From a checkpoint of a small sound classifier.
Model: 6.28M parameters, arch convnext, norm layernorm, layers 14.
Data: 39062 training examples, 149.4 epochs.
Rows from block 4 of a small sound classifier, named by matrix and row number. Rows with one number belong to one neuron. Each number is 128 + 32 x the weight over its row's rms, rounded and kept within 0 to 255. All counts start at 0.
After each neuron's rows are labels from the 100 clips, of 14848, where the neuron reaches its highest value: "strongest on" is what is common among them; "lies over" is the class under the peak. Only what is clearly more common there than usual is listed. The data: synthesized solo parts of chorales (CocoChorales).
# fc1: MLP up (model.blocks.4.mlp.fc1.weight, 1152x192), inputs 96-191
# fc2: MLP down (model.blocks.4.mlp.fc2.weight, 192x1152, transposed), outputs 96-191

fc1.365 [116  91 192 173 144 123  94 165  77 185  89  99  44 106 131 120 135 153 198  96 170 137  32  80 180 166 155 195 112 134 124 153 139 154 146 103 138 103  79 112 143 174 156  63 125  84 174 159 110 140 148 169 130 142  98 129 135 165 166 100 130 146 153 156 177 106 150 155 120 108 172 146 124 159 115  99 128 130  97 136 187 203 185 124 134 145 119 173 162 135 128  97 155 188 136 206]
fc2.365 [150  90  89 132 136  66 115  96 125 175 132  85 118 112 104 158 118 155  78 127 143 121 162 152 144 117  82  91  99 126 137 167 180 119  81 116 200 200 123  92 168 128 155 123 110 164  96 193  90  95 143 139 183  86 108 126 142 116  71 139  92 137 193 173 111  85 146  80 134  89  84 171 162  71  95 101 176  76 105 150 116 178 128 158 153 100 139 150 120 177 135 134 122  94 137 174]
strongest on: tuba; note C#4; note A#3; note C4
lies over: C#4

fc1.720 [133 129 135 181  66 108 129 124 111 150  88 136 102 160 129 146  64  99 153  94 167 114 120 142 166 132 108 132 153 142 166 153 126 196  70  68  80 140  69 101 129 208 130  85 105 128 131 186 143 144  91 159  95 157  93 168  93 121  95 118  95 125 156 152 135 181 165 187 165  69 109 139 185 111  78  86 126 117  87  81 154 193 147  97 158  87  83 133 147 134 131 142 167 133 156 121]
fc2.720 [129 149 133 111 105 141 186 120 125 140  74 109  94  96 183 145 114 129 139 190 158 110  97 136 162 153 104  53 127 158 110 146 130 129 110 119 173  96 111 105 131 175 139 122 119 182 192  89 134 105 127 116 103 117 146  57 135  97 108 169 112 121 127 138 121 113 161 117 149 102  95  76 123 127 107 137 127  97  58 142 166 108 138 106 126  47 129 197 154 130 152 148 115  84 111 141]
strongest on: oboe; note C5; note D5
lies over: silence

fc1.384 [163 105 184 147 142 113 152  66 133 187 122 103 152 156 143 138 115 131  92 156  82  98 122 122 173 126  80 144 151 102 154 176 121 155 128 113  96  93 109 111 171 166  88 141 107 118 162 165  66  85 113 104 115 115 161 124 138 132 162  88  91 115 109 123 102 145 146 138  71 180 132 182  82 221 135 143  66 117 152 158 117 130 155 163 177 172 110 166 151 104 176 125 105 144 138 129]
fc2.384 [147 169 137 112 113 123 117  85 158 121 155 120 139  95  84 101  87 148  80 135 113 198 156 151 153 146  90  96 132 152 102  88 135  88 133 108 137 151 185  78 138 161  98 141 109  97 157 135  44 123 175 160 110  75 135 114 158 121 121 178  49 107 138 172 132 148 131 106 159 106 105  83 117 116 110 144 110 135 175 108 158  78 126 136  87  73 114 178 112 135 101 171 138 159 123 123]
strongest on: viola; note D4; trombone; note F#4
lies over: silence

fc1.495 [175  93 121 156  79 144 111 158  98 160 167 120 105 140 130 186  96 157 129 114 116 150  74 118 159  98  99 111 114 117 165 150  85 125 113 128 162  86  93 116  72 112 117  87 146 117 132 137 122 172 182 123 150  84 119 160 102 127 124 136 126 184 143 122 104  91 139 121 166 119  90 129 143 116 125 133  93 126 148 166 119 193 157 159 141 127 163 105 183 180 170  70 155  80 151 135]
fc2.495 [133 175  95 108 131  72 112  80 121 128 217  41 131  73  88 175 174 133 117 146 126 114 120 112 123 115  46 123 160 128 111 133 177 127 180 152 170 167 130  76 141 122 204 131 118 171  90 127  68 129 170 145 158 137 112 147  99 139 111 163  75 118 140  99 166 193  79 127 136 153 106 177 146 103 190 128 122 113 156 147 114 108 140 128 126 116 143 134  93 131 140 117 130 113  49 159]
strongest on: bassoon; note B3; note C#4; note C4
lies over: B3

fc1.664 [111 126 163 177 127 116 140  72  95 128 139  62 158 222 175 133 103 115 141 100 168 133 115  85 163  83 152 169 147 145 165 115 143 110 139 100 101 169 107 168 106 141  43 105 131 147 158 142 128 160 136 159 118 103 116 192 117 121 134  86  85 127 177 139 173 156  97 156 166  69 107 120 153 130 141  60 165 158 143  92 103 120  98 145 109 100 112 140 159 168 161  79 155 158 131 122]
fc2.664 [124  97 124  67 131 149 129  78  84 122 132 154 115  92  74 152  50 160 146 122 150 155 114 133 144 106 115 117 150 182 152  81 168 164  98  75 177 158  73 141 125 107  46 110 100 107  81 106 136 128 142  95 129 165 100 139 172 111 147  63 136 122 137 114 192 120 162  89  81 148 154 114 113 172 121 200 102 189 130 108 116 119  79 109 175 109 113 138  66 123 111 108 142 150 113  93]
strongest on: oboe; tuba; note B4
lies over: silence

fc1.77 [143 126 139 153 162 115  70  28  94 194 112 158 155 132 141 132 128 141 148 177 135 147 105 141 142 120 136 142  83 171 123 170  87 162  86  86 138 127 140 186 144 114  90 129 109 148 120 174 103 107 104 126  84  85  54 132 102 141 144 132  91 156 151  93 153 171 111 121 120 116 144 171 104  84 146 108  69 166 109 122  84 142 107 132 141 127  68 146 161 123 205 116 174 183 179 101]
fc2.77 [ 73 147 140  98 148 130  99 155 215 152  98 114 188  92 123 136 105 115 127 144 118 127 111 135  94 169 130 141 194 149 125 135  97 157 108  82 132 141 153 132 183 117  83 131  92  85  89 119 140 110 112  81 108 137  97 219 153 127 126 120 136 146 126 107 194 131 147 105 136  91  99 131 112 101  62 182  78 157 116 117 112 165 158 175 148 133 151 132  87  91  86 110 137 126  81 148]
strongest on: viola; note F#4; note E4
lies over: silence

fc1.123 [122 131 142 176 119 159 108  87 136 127 139 143 199 153 146 111 141 156  99 180 157 145 116  72 145 173 145 115 107 136 141 123 145 132 142 153  92  42 131 124 135 226 136 121 120 167 190 147 109 108 120  80 173 110  94 117 146 107 135 107  96 124 109 106 146 152 139 116 130 160 156 181 100 175 148 124 158 102 154 127 103 116 166 152 177 137  82 130 146 163 182  82 117 165 164 149]
fc2.123 [138 171 153 160 120 126 162 132 150 107 151 111 124 147 127  87 108 145  66 135  88 154 176 134 143 164  63  77  64 134 118 114 107 113 117 150 177 172 236  95 138 157 129 121 153 102 169 150  53 108 153 136 121  61 147 118 169 119 123 114  71 130 140 209 134 147 107 109 171 112 136 102 119 145 107 134 117 102 156 129 140 101 129 159  82  85 107 152 138 123  62 193 171 141  92 131]
strongest on: clarinet; note D4; note C#4; trombone
lies over: silence

fc1.329 [ 53  61 136 149 109 132 161 125 104 142 116 126  72  85 138  84  71 119  88 142  97 117 114  92 103 135 230 114  71 123 129 119 154  94 111 103 152 177 128 141 164 153 140  37 145  96 146 112 176 169 101 177 156 141  88 162 176 153 112  80 110 163 158 129 130 124 140 190 111  79 138 114 130 172 144  52  88 147 145  87 134 120 124 128 132 159 151 153 168 134 124  46 158 158 142 141]
fc2.329 [136  87 143 169  99 118 183  52  52  96  83 105 120  98 115 128  72 114 110 108 156 113 114  99  59 103 168  45 111 144 120 120 132  83 126 144 177  93 149 189 106 100  85 160 132 107 162  94  67 156 124 111 129 155 120 125 113 113 146 138 104 152 113 107  95  95 168 125 144 206 163 175 106 216 168 126 115 127 124  83 116 132  99 111 169  98 170 127  94 184 156 152 127 143 140 143]
strongest on: tuba; note A3; horn
lies over: A3

fc1.423 [135 138 136 107 157  94 125  57 132 125  55 119 163  96 186 108  74 141  97  85 153  96 108 127 132 129 110 120 151 110 138  98 164  96 106 112 169 111 122 110 165 128 129 128 167 153 121 132 146 146 119 159  12 130 195 165 120 137  75 162  94 102 139 159 152 102 178  97 187 100 117 135 113 149 150 101 192 112 127 163 175 124 153 155 129 157 156 143 114 151  97 139 140 136 107 172]
fc2.423 [ 92 159 150 130 158 124 131 129 115 113 171 168 119 124 191 112 124 126 154 130 135  85 127 122 212 119  50 134  84 109 149 113 127 125 124 135 159 146 103 169 150 129 113 100 133 108 178 113 106 107  70 135 174  87  78 163 143 136  79 121 165  96 118 127 114  71 135 113 132 120 149 122 136 128 180  65 154 120  93 111 120 225 117  95 151 136 134 123 135 104 141 101 145  81 152 110]
strongest on: oboe; note C5; note A#4; note G#4
lies over: silence

fc1.682 [ 86 126 111 132 109 128  89  74 130 155 118 103  84 135 115 143 179 149 100 116 111 158 150  89 122  95  78 137 135 126 183 186  94 167 115 145 110 118  96  90 144 166  66 114  96 103 165 134 155 115 163 139 106 200 139  96 157 101 134  86  93 132 182 110 138  99 134 168 151 115 158 160 118 179 121 130 172 128  93  91 160 104 141  92 128 138 106 117 158 115 156  97 130 153 186 132]
fc2.682 [163 132 159  91 137 137 123 127 142 106 145 165 148 144  77 138  65 156 144 133 141 148  82 168 156 165 154 115 145 140 134 132 128  99  84  68 111 142 168 120 129 142  90 125 133 129  99 121 139 115 167 104 107 153  90 141 163 105 161 117 100 144 158 122 160 119 174 114 141  89 131  64  93  66  75 187  83 175 145 127  90  85  95 145 123  89 102 159 108 138  75 129  91 115 127  99]
strongest on: clarinet; note F#4; note G4
lies over: silence

fc1.159 [139  81 128 167 114 132 133 124 122 123 101 115 139  94 150 179 121 117 102 104 119 145 128 146 115 167 100 118  79 146  77 130 142  46 130 153 129 117  91  81 133 174 121 140 131 136 184 169 118 170 115 156 100 188  90 144  91 142 123 110 117  99 150 147 128 123 111 170 137 176 103  89 156  90 112 160 124  41 130  63 136 123 153 172 114  60 158 112 149 161 124  94 120 115 119  94]
fc2.159 [104  64 157 107  86 137 149 133 178 120 111  79 153  91 103 107 104 126 117  66 124 114 160 128 136 130 102 162 144  46 155  78 150 138 126  85 168 142  95 119 156 119 104 151 123  83 162 147 128 136 135  90 140 140 100 101 116 127  87 130  70 144 165 120  94  86 148 126  92 113  34 142 107  98  66 126 124 136 106 100 174 173 141 170 144 255 154 133  90 142 100 157 124 157 146 111]
strongest on: saxophone; note G4; note F#4; note E4
lies over: G4

fc1.324 [153 154 172 157 172 147 143  99 167 172  57 108 164 152 183 149 156 162 121  97 193 113 182  42 145 159 100 100 136 132 138 164  59  67 130 136  94 131  80 121 146 120  99 113 156 121 113 136 135 160 151 131 104 151  86 149  57 156 197 158  76 152 150 121 183 151 134 136  94 139 127 101 115 144 137 113 169 143 177  86 146 155 178 107 133 111 105 129 167  75 136 136 106 207 167 168]
fc2.324 [128 124 141  92 150 159  73 109 124 118 156 193 118 135 138 146  91 196 175 128 139 159 111 166 157  96 118 109 176 154 169 132 160 124 102  90 138 103 114 157 129  91  74 123  96 154  73  92 160 133 116  71 120 148 110 179 128 111 145  86 175 140 159 114 172 121 141 157 112 163 165 128  99 145 134 182 120 123  87 149 114 139 127 105 151 138 102 105 100  86 130 111  84 123 157 120]
strongest on: viola; note F#4; note E4; note G4
lies over: silence

fc1.587 [130  89 160 120 134 115 117 199  76 188 179 134 214 146 145 113 152 115 111 150 124 141 136 119 163 146 155 165 122 101 101 143  94 198  96 132 113  96 117  80 155 105 182 153 118  79 102 162 100 116 151 160  78 133 104 165 121 110 107 164 138 136 113 143  94 106 183 166 130 120 151 101 150 123 126 139  70  75 125  93 186 119 120 117 179  49 125 143 104 126 139 180 169 161  82 113]
fc2.587 [164 152 190 121 163 102  93 157 159 132  90 163 130 132 174 109 175  97 152 146  87 115  71 159  96 110 216 168 138 168 110 184 132 133 110 135  96 116 107 124 160 143 150 116  47 126  94 106 113 133 154 126 133 161 115 204 145  87 154 139 150 120 146 128 180  76 144 121 118  59  89 123 135  92 118 166  97 144 123 128  91 100 178 138 122  97 122 143 127 136 108 113  83 120  74 118]
strongest on: clarinet; note D#4
lies over: D#4

fc1.644 [100  20 173 207 136 140 109 129 150 126 100 128  77 109 147 130 156 121 150 130 105 150  67  58 188 108 153  98  96 116  91 166 139 100 110 109 140  75 130 153 173 162 131  79 138 134 152 127 147 144 115 161 139 173 120 132 161 144 166 121 107 134 118 137 145 123 161 150 160 159 148 149 101 137 129  84 122  88 103  99 147 143 133 161 138 128 136 112 186  99 174 105 113 177 135 134]
fc2.644 [146  84 129 152 113  81 110  67  97 145  68 132 141 124 104 139 168 107 156 120 170 137  99 132 150  72 155 146  68 199  85 113 152  94 132 149 158 147 116 162 158 147 171 102  91 141 116 102  79  95 165 101  78 121 196 100  95 134 134 122  93 144 163 155  83  70 128 112 156 153 123 125 122 156 170 128 170 102 144 130  88 166 108 124 133 139 167 144 102 216 155 148 109 147 128 113]
strongest on: tuba; note C4; note A#3; note B3
lies over: C4

fc1.624 [157 130 150 138 157  64 138 108 139 131 141 146 153 112  80 164 114 195 141 173 134 134  65 115 176 155 127 152  83 132 138 118 150 202 130  87  86 139  82 105 110 141 141  53 169 130 127 187 127 172 163 144 156 149 125 163 137  87 177 103 109 102 156 144 148 127 143 114 155 139 105 147 117  70 128 116  98 134 151 118 200 179 194 154 137 142  91 146 189 196 104  62 175 116 132 133]
fc2.624 [139 144  43 138 113  91 109  83 136 101 182  51  83  76  89 180 161 114 133 141 140 135 134 135 121 166  65  73 143 128 143 159 166 121 118 123 179 157 153  80 151 130 167 135 159 157  62 112  17 130 160 175 165 113 130 137 100 121 150 134 102 143 150 120 127 179 153 123 114 108 130 163 139 148 187 135 150 120 112 125 125 112 125  80 110  94 150 130  76 135 151 117 116  96  90 162]
strongest on: bassoon; note B3; note A#3; note C#4
lies over: B3

fc1.246 [110  86 192 166 105 168 100  63 123  29 118 148 174 156 141 127 114 183 168 116 136 110 142 106 160 138 110 157 128 133 163 139 151  23  99  97  90 128 120  76 123 165  93 126 139 145 181 109 130 105 149 125 139 176  92 144  96 133 107  58  77 140 159 104 170 143  91 133 121 106 145 151 149 153 152 159 172 129 188 125 130 181 153 133  92  75 144 197 175 109 154 132 151 193 211 111]
fc2.246 [115  69 149  88 182 108  90 114 161 167 154 143 120 124 110 138 100 174 151 149 139 169  93 161 154 126 116 156 152 126 133 164 152 121 105 100 175 176  76 132 144  98 116 133  66 121  58 110 166 130 130  98 149 142  82 150 150 137 112  76 125 111 198 119 150  74 157  97 119 108  86 143 111  96 106 160 117 141 110 157  82 155 130 128 152 173 116 152  63 138  94 103 105 136 133 109]
strongest on: saxophone
lies over: silence

fc1.469 [ 97  78 125 194 180 140 148 151 156  81 108 100 145 102 186 151  85 121 123 157 109 114  86  92 181 102 133 113  89  92 102 164 127  60  87 147 114 159 118 124 121 116  76 104 132 148 114 141 111 147 130 165 124 144 121 111 150  96 146 127 102 121 123 140 130 154 163  79 148  93 137 178 133 102 117 105 191 130 101 139 169 115 144 167 135 131 178 163 116  96 182 162 163 192 127 146]
fc2.469 [ 92  91 136 130 115 150 124  37 126 118 113  86 152 111 107 130 102 188 148  82 118 121  96 169 182 104 168 137 117 184 151 102 132 143 114  87 154 142 109 159 176  79 134 115 133 114 114 132  59 136 168  62 134 121 156 129 138  98 161 105  87 109 139 166 167 110 121 129 106 154 126 107 100 163 161 127 157 167 167 111  66 152  83 116 128 116 128 161 126 157 105 147 153  65 113 146]
strongest on: tuba; note G#3; note A#3; note B3
lies over: silence

fc1.361 [166  78 166 173 160 182 118 149 135 183 100 133 158  54 146 174 130  94 114 121 135 155 137 132 159 155 123 126 142 148 136 149  82  92 117 122 137  87  59 117  83 160 108 146 142 112 136 149 125 102 112 134 119  35 134  80 131 118 162 163 106 142 138 115 147 162  72  87 147 153 172 127 166  94 162 121 121 112  82  99  99 119 160 139 172  98  88 147 124 152  99  62 145 149  73 148]
fc2.361 [142 137 116 115 159  92 121 143 123 120 213 111 114  87  61 194 128 173 130 116 146 145  70 140 137 159 124 105 111 159 133 112 138  84 134 116 126 123 147 117 129 148 117 126  97 159  91  81  81 125 196 157 145 178  94 105 111 111 117 113 106 166 133 112 177 177 173 116  98 149 138 122 113 112 123 155 120 127 115 136 182 100 146  93 108  43 127 117  69  92 125 169  98 165 141 109]
strongest on: bassoon; note A3; note B3
lies over: A3

fc1.510 [ 91 140 122 109 150 151 157 126 120 170 107 108  80 171 165 152 124 201  92 167 127 155 119 118 126 142 103 135 138 106  92 166  77 130 118 124  68  84 108 100 142 186 189 122 143  93 152 156 141 159 146 107 179 150  72 145 146 123 178  61 123 135 104 122 130 152 173 147 136 173 186 186 155 147 116 127  70  81 163 146 140 132 108 144 150 116 164 193 149 177 129 153 161 167 167 110]
fc2.510 [126 129  90 135 137 147 131 180 116 123  64 130  76 135 167 106 100 125 154 188 199 147 148 169  94 126 150 146 104 205 109 145 158 133 122 169 138 117 135 159 117 169 187 168 128 143 137 124 122  84  99 120 102 124 176  99 125 104 177 142 196 148 122  85 128  97 145 107 138 135 141 125 128 169 123 152 151  66 156 129 152  99 109 145 140  90 153 127 145 135 143 143 123 125 113  98]
strongest on: clarinet; note C#4; note D#4
lies over: C#4; D#4

fc1.202 [152 126 137 189 119 121 114 110 116 115 146 115 116 146  66 134 113 177 162 128 116  98  81 142 158 150 108 125 156 113 109 123 126 179 125 113 134 121  67 111 112 174 100  48 130 102 131 186  79 105 119 109 116 129 129 169 121 158 181 118  86  95 117  87 147 131 139 143 199 118 133 148 195 110 131 114  96 155 105 165 132 229 204 119 149 166  70  88 152 159  92  67 165 161 103 156]
fc2.202 [161 157  66 127 130  65 132 103 137 112 185  64  84  98 124 167 140 153 130 164 147 100 129 131 136 164  49  75 151 104 136 152 143 129 124 116 168 145 113  82 126 101 180 134 125 202  69 108  61 125 140 157 168 132 108  68 107 152 142 146  72 109 153 137 168 150 102 127 114  86  98 154 148 123 154 136 135  82  84 146 153 119 128 127 134  79 130 135  95 109 166 106 115  98  89 176]
strongest on: bassoon; note C4; note C#4; note A#3
lies over: C4

fc1.574 [127  68 157 182 156 155  51 106 143 170  97  96 119 136 101  79  89 151 133 139 137 117  50  84 167 143 102 112  96  96  95 140  70  89  91  97 107 150 119 145 163 157 132 116 187 126 125 168 182 119 139 165  97 179 117 175 100 155 143  38 137 173 157 150 141 184 100 172 171 118 109  79 128 119  89 101 134 121  86 120 138 152 122 141 129 114 108 110 148  87 108 124 166 129 153  98]
fc2.574 [131 108 125 127  91 141 101  36 113 132  68 114 165 122 101 155 115 107 109 141 128 132 111 162 172 119 149  83 133 194 138  78 153 132  61 120 185 134 119 130 125 145 112 124 121 132 118 157 114 129 184  68 127 133 192 103 147 108 140 155  83 106 109 199 153  47 129  72 157 162 150 130 109 155 176 122 128 141 139 122 130 121 101 119 150  53  89 179 158 162  95 135 158 134 154 132]
strongest on: tuba; note G3; note G#3; note A#3
lies over: silence

fc1.658 [100  81 126  96 114 157  88  77  88 100 100 106 135 164 141 111 179 126  98 163 170 111 130 150  99 127  95 120 143 159 146 124 142 145 128 115 109 122  79 112 146 213  86 115 132 148 199 107  68 170 144 176 126 214 117 197 107 137  75  10 173 121 139 116 138 101 141 143 127 148 165 178 143 158  87  85 116  89 114 109 149  68  99 127 122 111  23 118 170 103 167 106 124 112  96 193]
fc2.658 [117 166 143  64 111 129 140 127 108 131 178 134 159 155 122 128 176  98 114 168 117 104 140 105 116  85  70 112 130  36 131  94 112 106 139 129  99 154 130 127 127 175 130 125 145 134 207 123 132 126  69 139 175 188 129 209  89  96 113 216 137 141 141 151  77 119  69 138 138 142 104 173 169 162 115  93 168 140 146  78 187 108 158 153 128 167 156 116 101 135 116 126 139  84  88 155]
strongest on: saxophone; note G4; note F4; note F#4
lies over: G4

fc1.653 [151 147 131 138 133  93 152 155 150 141  80  97 102 143 132 181 126 208 146 127 132 112  83 116 156 116 132  88 106 102 155 137  98  92 110 102 153 116 158 130 145  92 149 127 145 110 101 144 126 128 177 140  84  92 100  99 164 132 197 151  92 134 128 100 191 149 116 159 106 106 125  33 117 168 115 132 138 131 143  93 153 201 152 152 113  92 157 165 164 156 156 186 150 132  89  95]
fc2.653 [136 135 122  94 178 181 181 123  96 121 145 108 161  80 123 108 138 123 134 117 148 128 163 135 124 109 132 122 196  91 134 127 128 128  75 124 162 132  87  98 147 137  90 109 151  59 116 140 161 172 143  85 194 159 113 171 133 104 159 178 104 105 147 104  71 123 141  98 147 224 159 167 116 148 120 132 100 177 160  83 138 114 117  95 141 164 143 113 128 155  84 105 100 128 163  89]
strongest on: violin; note C5; note A4
lies over: silence

fc1.392 [143  73 100 166 143  70 117 132  65 125 100 105  82 134 142 120 119 132 189 105 106 109  56  97 182 149 104 132 153  83 147 167 118 158  97  92 138 137 110 116 157 170 154  47 172 140 165 166 148  99 127 223 133 179 112 163  94 163 147  77 120 125 167 123 103 164 139 197 179  72 153 129 165 135  98 102 153  93 138  94 138 146 167 108 127 117 118 107 181 112 113 101 191 153 131 178]
fc2.392 [150 113 121 132 109 127 161  76 129 138  53  96 151 116 151 116 141 103 120 166 135 110 156 146 164 160 117  56 147 164 123 109 128 125 105 120 180 156 120 121 113 161 131 117  88 165 137 142  98 105 146 110 134  95 152  63 123  53 137 173  98 166 104 179 129 126 146  97 163  90 119  89 123 114  82 125 151  77  81 137 122 143 151 125 139  57 125 178 149 162  93 173 167 101 152 147]
strongest on: tuba; note A#3; saxophone
lies over: silence

fc1.126 [123  35 146 142 132 129 102  96 133  83  99 112 144 127 180 170 100 133 130 105 110 135 138 181  89 130  86 130  82 171 131 123 161  47 139 126 108  85 101 103 112 128 113 110 114  94 189 138  98 131 130 145  90 194  84 161 142 133 171 107 106  84 219 117 187 158 109 164 145 150 123 118 160  80 134 169 138  85 108 113  79 125 140 150 122  78 146 109 192 119 106 121 119  82 126 125]
fc2.126 [131 112 144 100 131 125 153 134 145 149 109  74 156 139 136 122 139 141 136 130 135 103 170 136 124 141  47 140 120  42 150 140 113 118 126 151 163 156 138  89 139 140 158 129 141 134 150 148 144  92  90 124 157  81 124 115 112 118  52 155 105 151 167 130  26 107  98 114 166  98  68 169 116  76  86 106 168 111  89 135 138 213 144 152 140 255 140 154  96 150 112 132 130 109  91 130]
strongest on: saxophone; note G4; note F#4; note E4
lies over: F#4

fc1.66 [ 74 123 167  77 112 132 120 117 107 108 115 124 130 118 130 162 152 169 128 111 149 114  87 110 124 139  62 109 100 133 113 202 145 124 134 124 121  99  62 134 133 138 123  98 161 118  91 121  97 119 166 140 187 134  89 117 144 108 136  73 154 100 110 123  90 138 170 154 169 107 118 224 147  77 139 116  73  78 195  97 147 156 150 183 127 133 134 163 185 135 101  94 158 149 128 117]
fc2.66 [177 141 124  90 157 134  91 111 182 121 172  78 131  93  76 168 172 139 125 199 119 128 221 121 135 135  55 108 145  93 128 131 139 145  90 106 185 165 160  83 176 105 170 116 132 154 147 131 100  96  87 135 146 149 124 161 123 129 141 149 114 154 210 123 153 137 208 128 139 113  79 179 112 120 143 134 162 110 116 120 158 131 106 120 118 138 142 157 115 140 134 127 101  83 114 137]
strongest on: bassoon; note G#3; note G3; note A3
lies over: G#3; G3

fc1.698 [107 133 146 156 132 104 163  78 152 169  99  69  68 112 182 112 135 109  92 116 119 122 151 158 180 159 108 146 157 141 174 101 123 145 120  97 140 114  98 171 107  67  86 102 103 162 151  99 112 154 146  99  87 124 123 182 171 166 160 157  69 105 133  99 109 119 101 103 122 171 171 104 137 123 120 108 137 169 165 172 123 150 149 149 158 116 139  86 183 145 106 164 112 139 110 146]
fc2.698 [137 176 140 131 107 134  90 118 148 100 163 159 182 118 146 197 165 139 118 155 162 111  60 151 117 110  93 106 145 111 130 134 122 134 169 119  94 134 162 146 117 124 147 131 128 138 181 118 124 120 173 162 124 162 148 178  72 111  90 186  69 158 149 104 174  99 111 144 101 173  41 131 174 133 126 101  92 115  44 123  89 122 198  86  91 106 140  89 126 141 140  90 114  87 129 164]
strongest on: violin; note C#5; note C5
lies over: C#5

fc1.208 [ 95  87 112 176 135 100  93 106 125 149 134 102 105 124 126 127 107 163 156 149 130 144 114 129 140  96  75 164 132 139 121 142 120 186 117  98  69 153  68 112 152 198 123  76 157  82 174 131 168 161  87 168 125 139 104 160 119 115 150 128  77 161 113 109 136 143 130 174 158 126  86 129 149  61 109  98  95 123 112 145 163 172 189  49 125 130 103 108 105  93 107 104 134 117 175 114]
fc2.208 [140 159  89 144 124 149 162 120 108 107  70 106 110  96 191 122  83 140 140 172 166  79 157 120 111 193 171  52 133 146 139 125 101 127 141 127 154  53 119 108 102 167 113 136 138 187 154 130 160 111 100 149 125 128 130  55 175 143 173 175 103 166 110 142 137  89 129 100 140 138 127 104 102 145  79 151 144  79  83 155 169 111 125 110 167  46 123 154 153 123 140 171 116 110 128 130]
strongest on: oboe; note C5; note A#4; note G4
lies over: silence

fc1.316 [158 135 150 160 157 130 112 105 116 126 130 114 151 129 123 109 153 135 101 150 169 110 116 158  82 149 126 125 129 138 179 119 102 189 116 163 127 171 164 160 133 121 134  96 151 113 175 164 126 142 120 125 170 132  70 196  66 151 145 187 128 135  63 111 134 123 129  98 153 125 125 167 146  80 126 107  76 147 101 110 120 132 144 133  94  87 131 113 143 129 154 121 139 172 145 183]
fc2.316 [114 121 136 146 113 142 108 159 173 108 150 147 205 139 146 172 184  65 149 150 121 110  84 154 159 192 128  84 149 164 170 119 156 102 114 126  97  65 121 107 145 113  98 127  87 119 105  87 132 130 142 117 117 177 164 194 156 132 144 167 101  70 108 141 146  85 130 107 132 137  41 118  95 183  91 131 120 139 100 106 132  79 176 107 111  72 124 121 104 123  67  87  84 145 141 157]
strongest on: violin; note F5
lies over: F5

fc1.11 [129 109 127 132 102  75 138 119 134 173  62 124 153 141 124 169 114 145 134  82 155  98 105 149 115 148 142 120 146  68 131 138  89 158 142 100 169  87 130 104 142 120 115 116 131 134 126 122 103 167 152 123 137 154 184 121 143 108 130 174  65 141  87 111 139 152 163 106 150 173 173 151  86 120 125  92 146 118 113  89  93  74 159 100  81 107 104  91 147 107 126 122 126 152  87 115]
fc2.11 [131 113 168  85 148 104 132 107 196 127 149 153 146  96  70 119 164 179 139  90 121 157 155 158 151 113 134 174 192 129 128 115 128 147  84 131 154 151 117 146 158 108 142 126 110  90 133 107 116 166 123 112 136 119  77 198 140  86 121 103 159  88 180 119 140 118 149 100 114 118 147 154  74 116 143 179 117 142 145 151 106  90 143 107 155 129 140 122  99 125 138 107  63 129 163  92]
strongest on: viola; note G4; note D#4; note F4
lies over: silence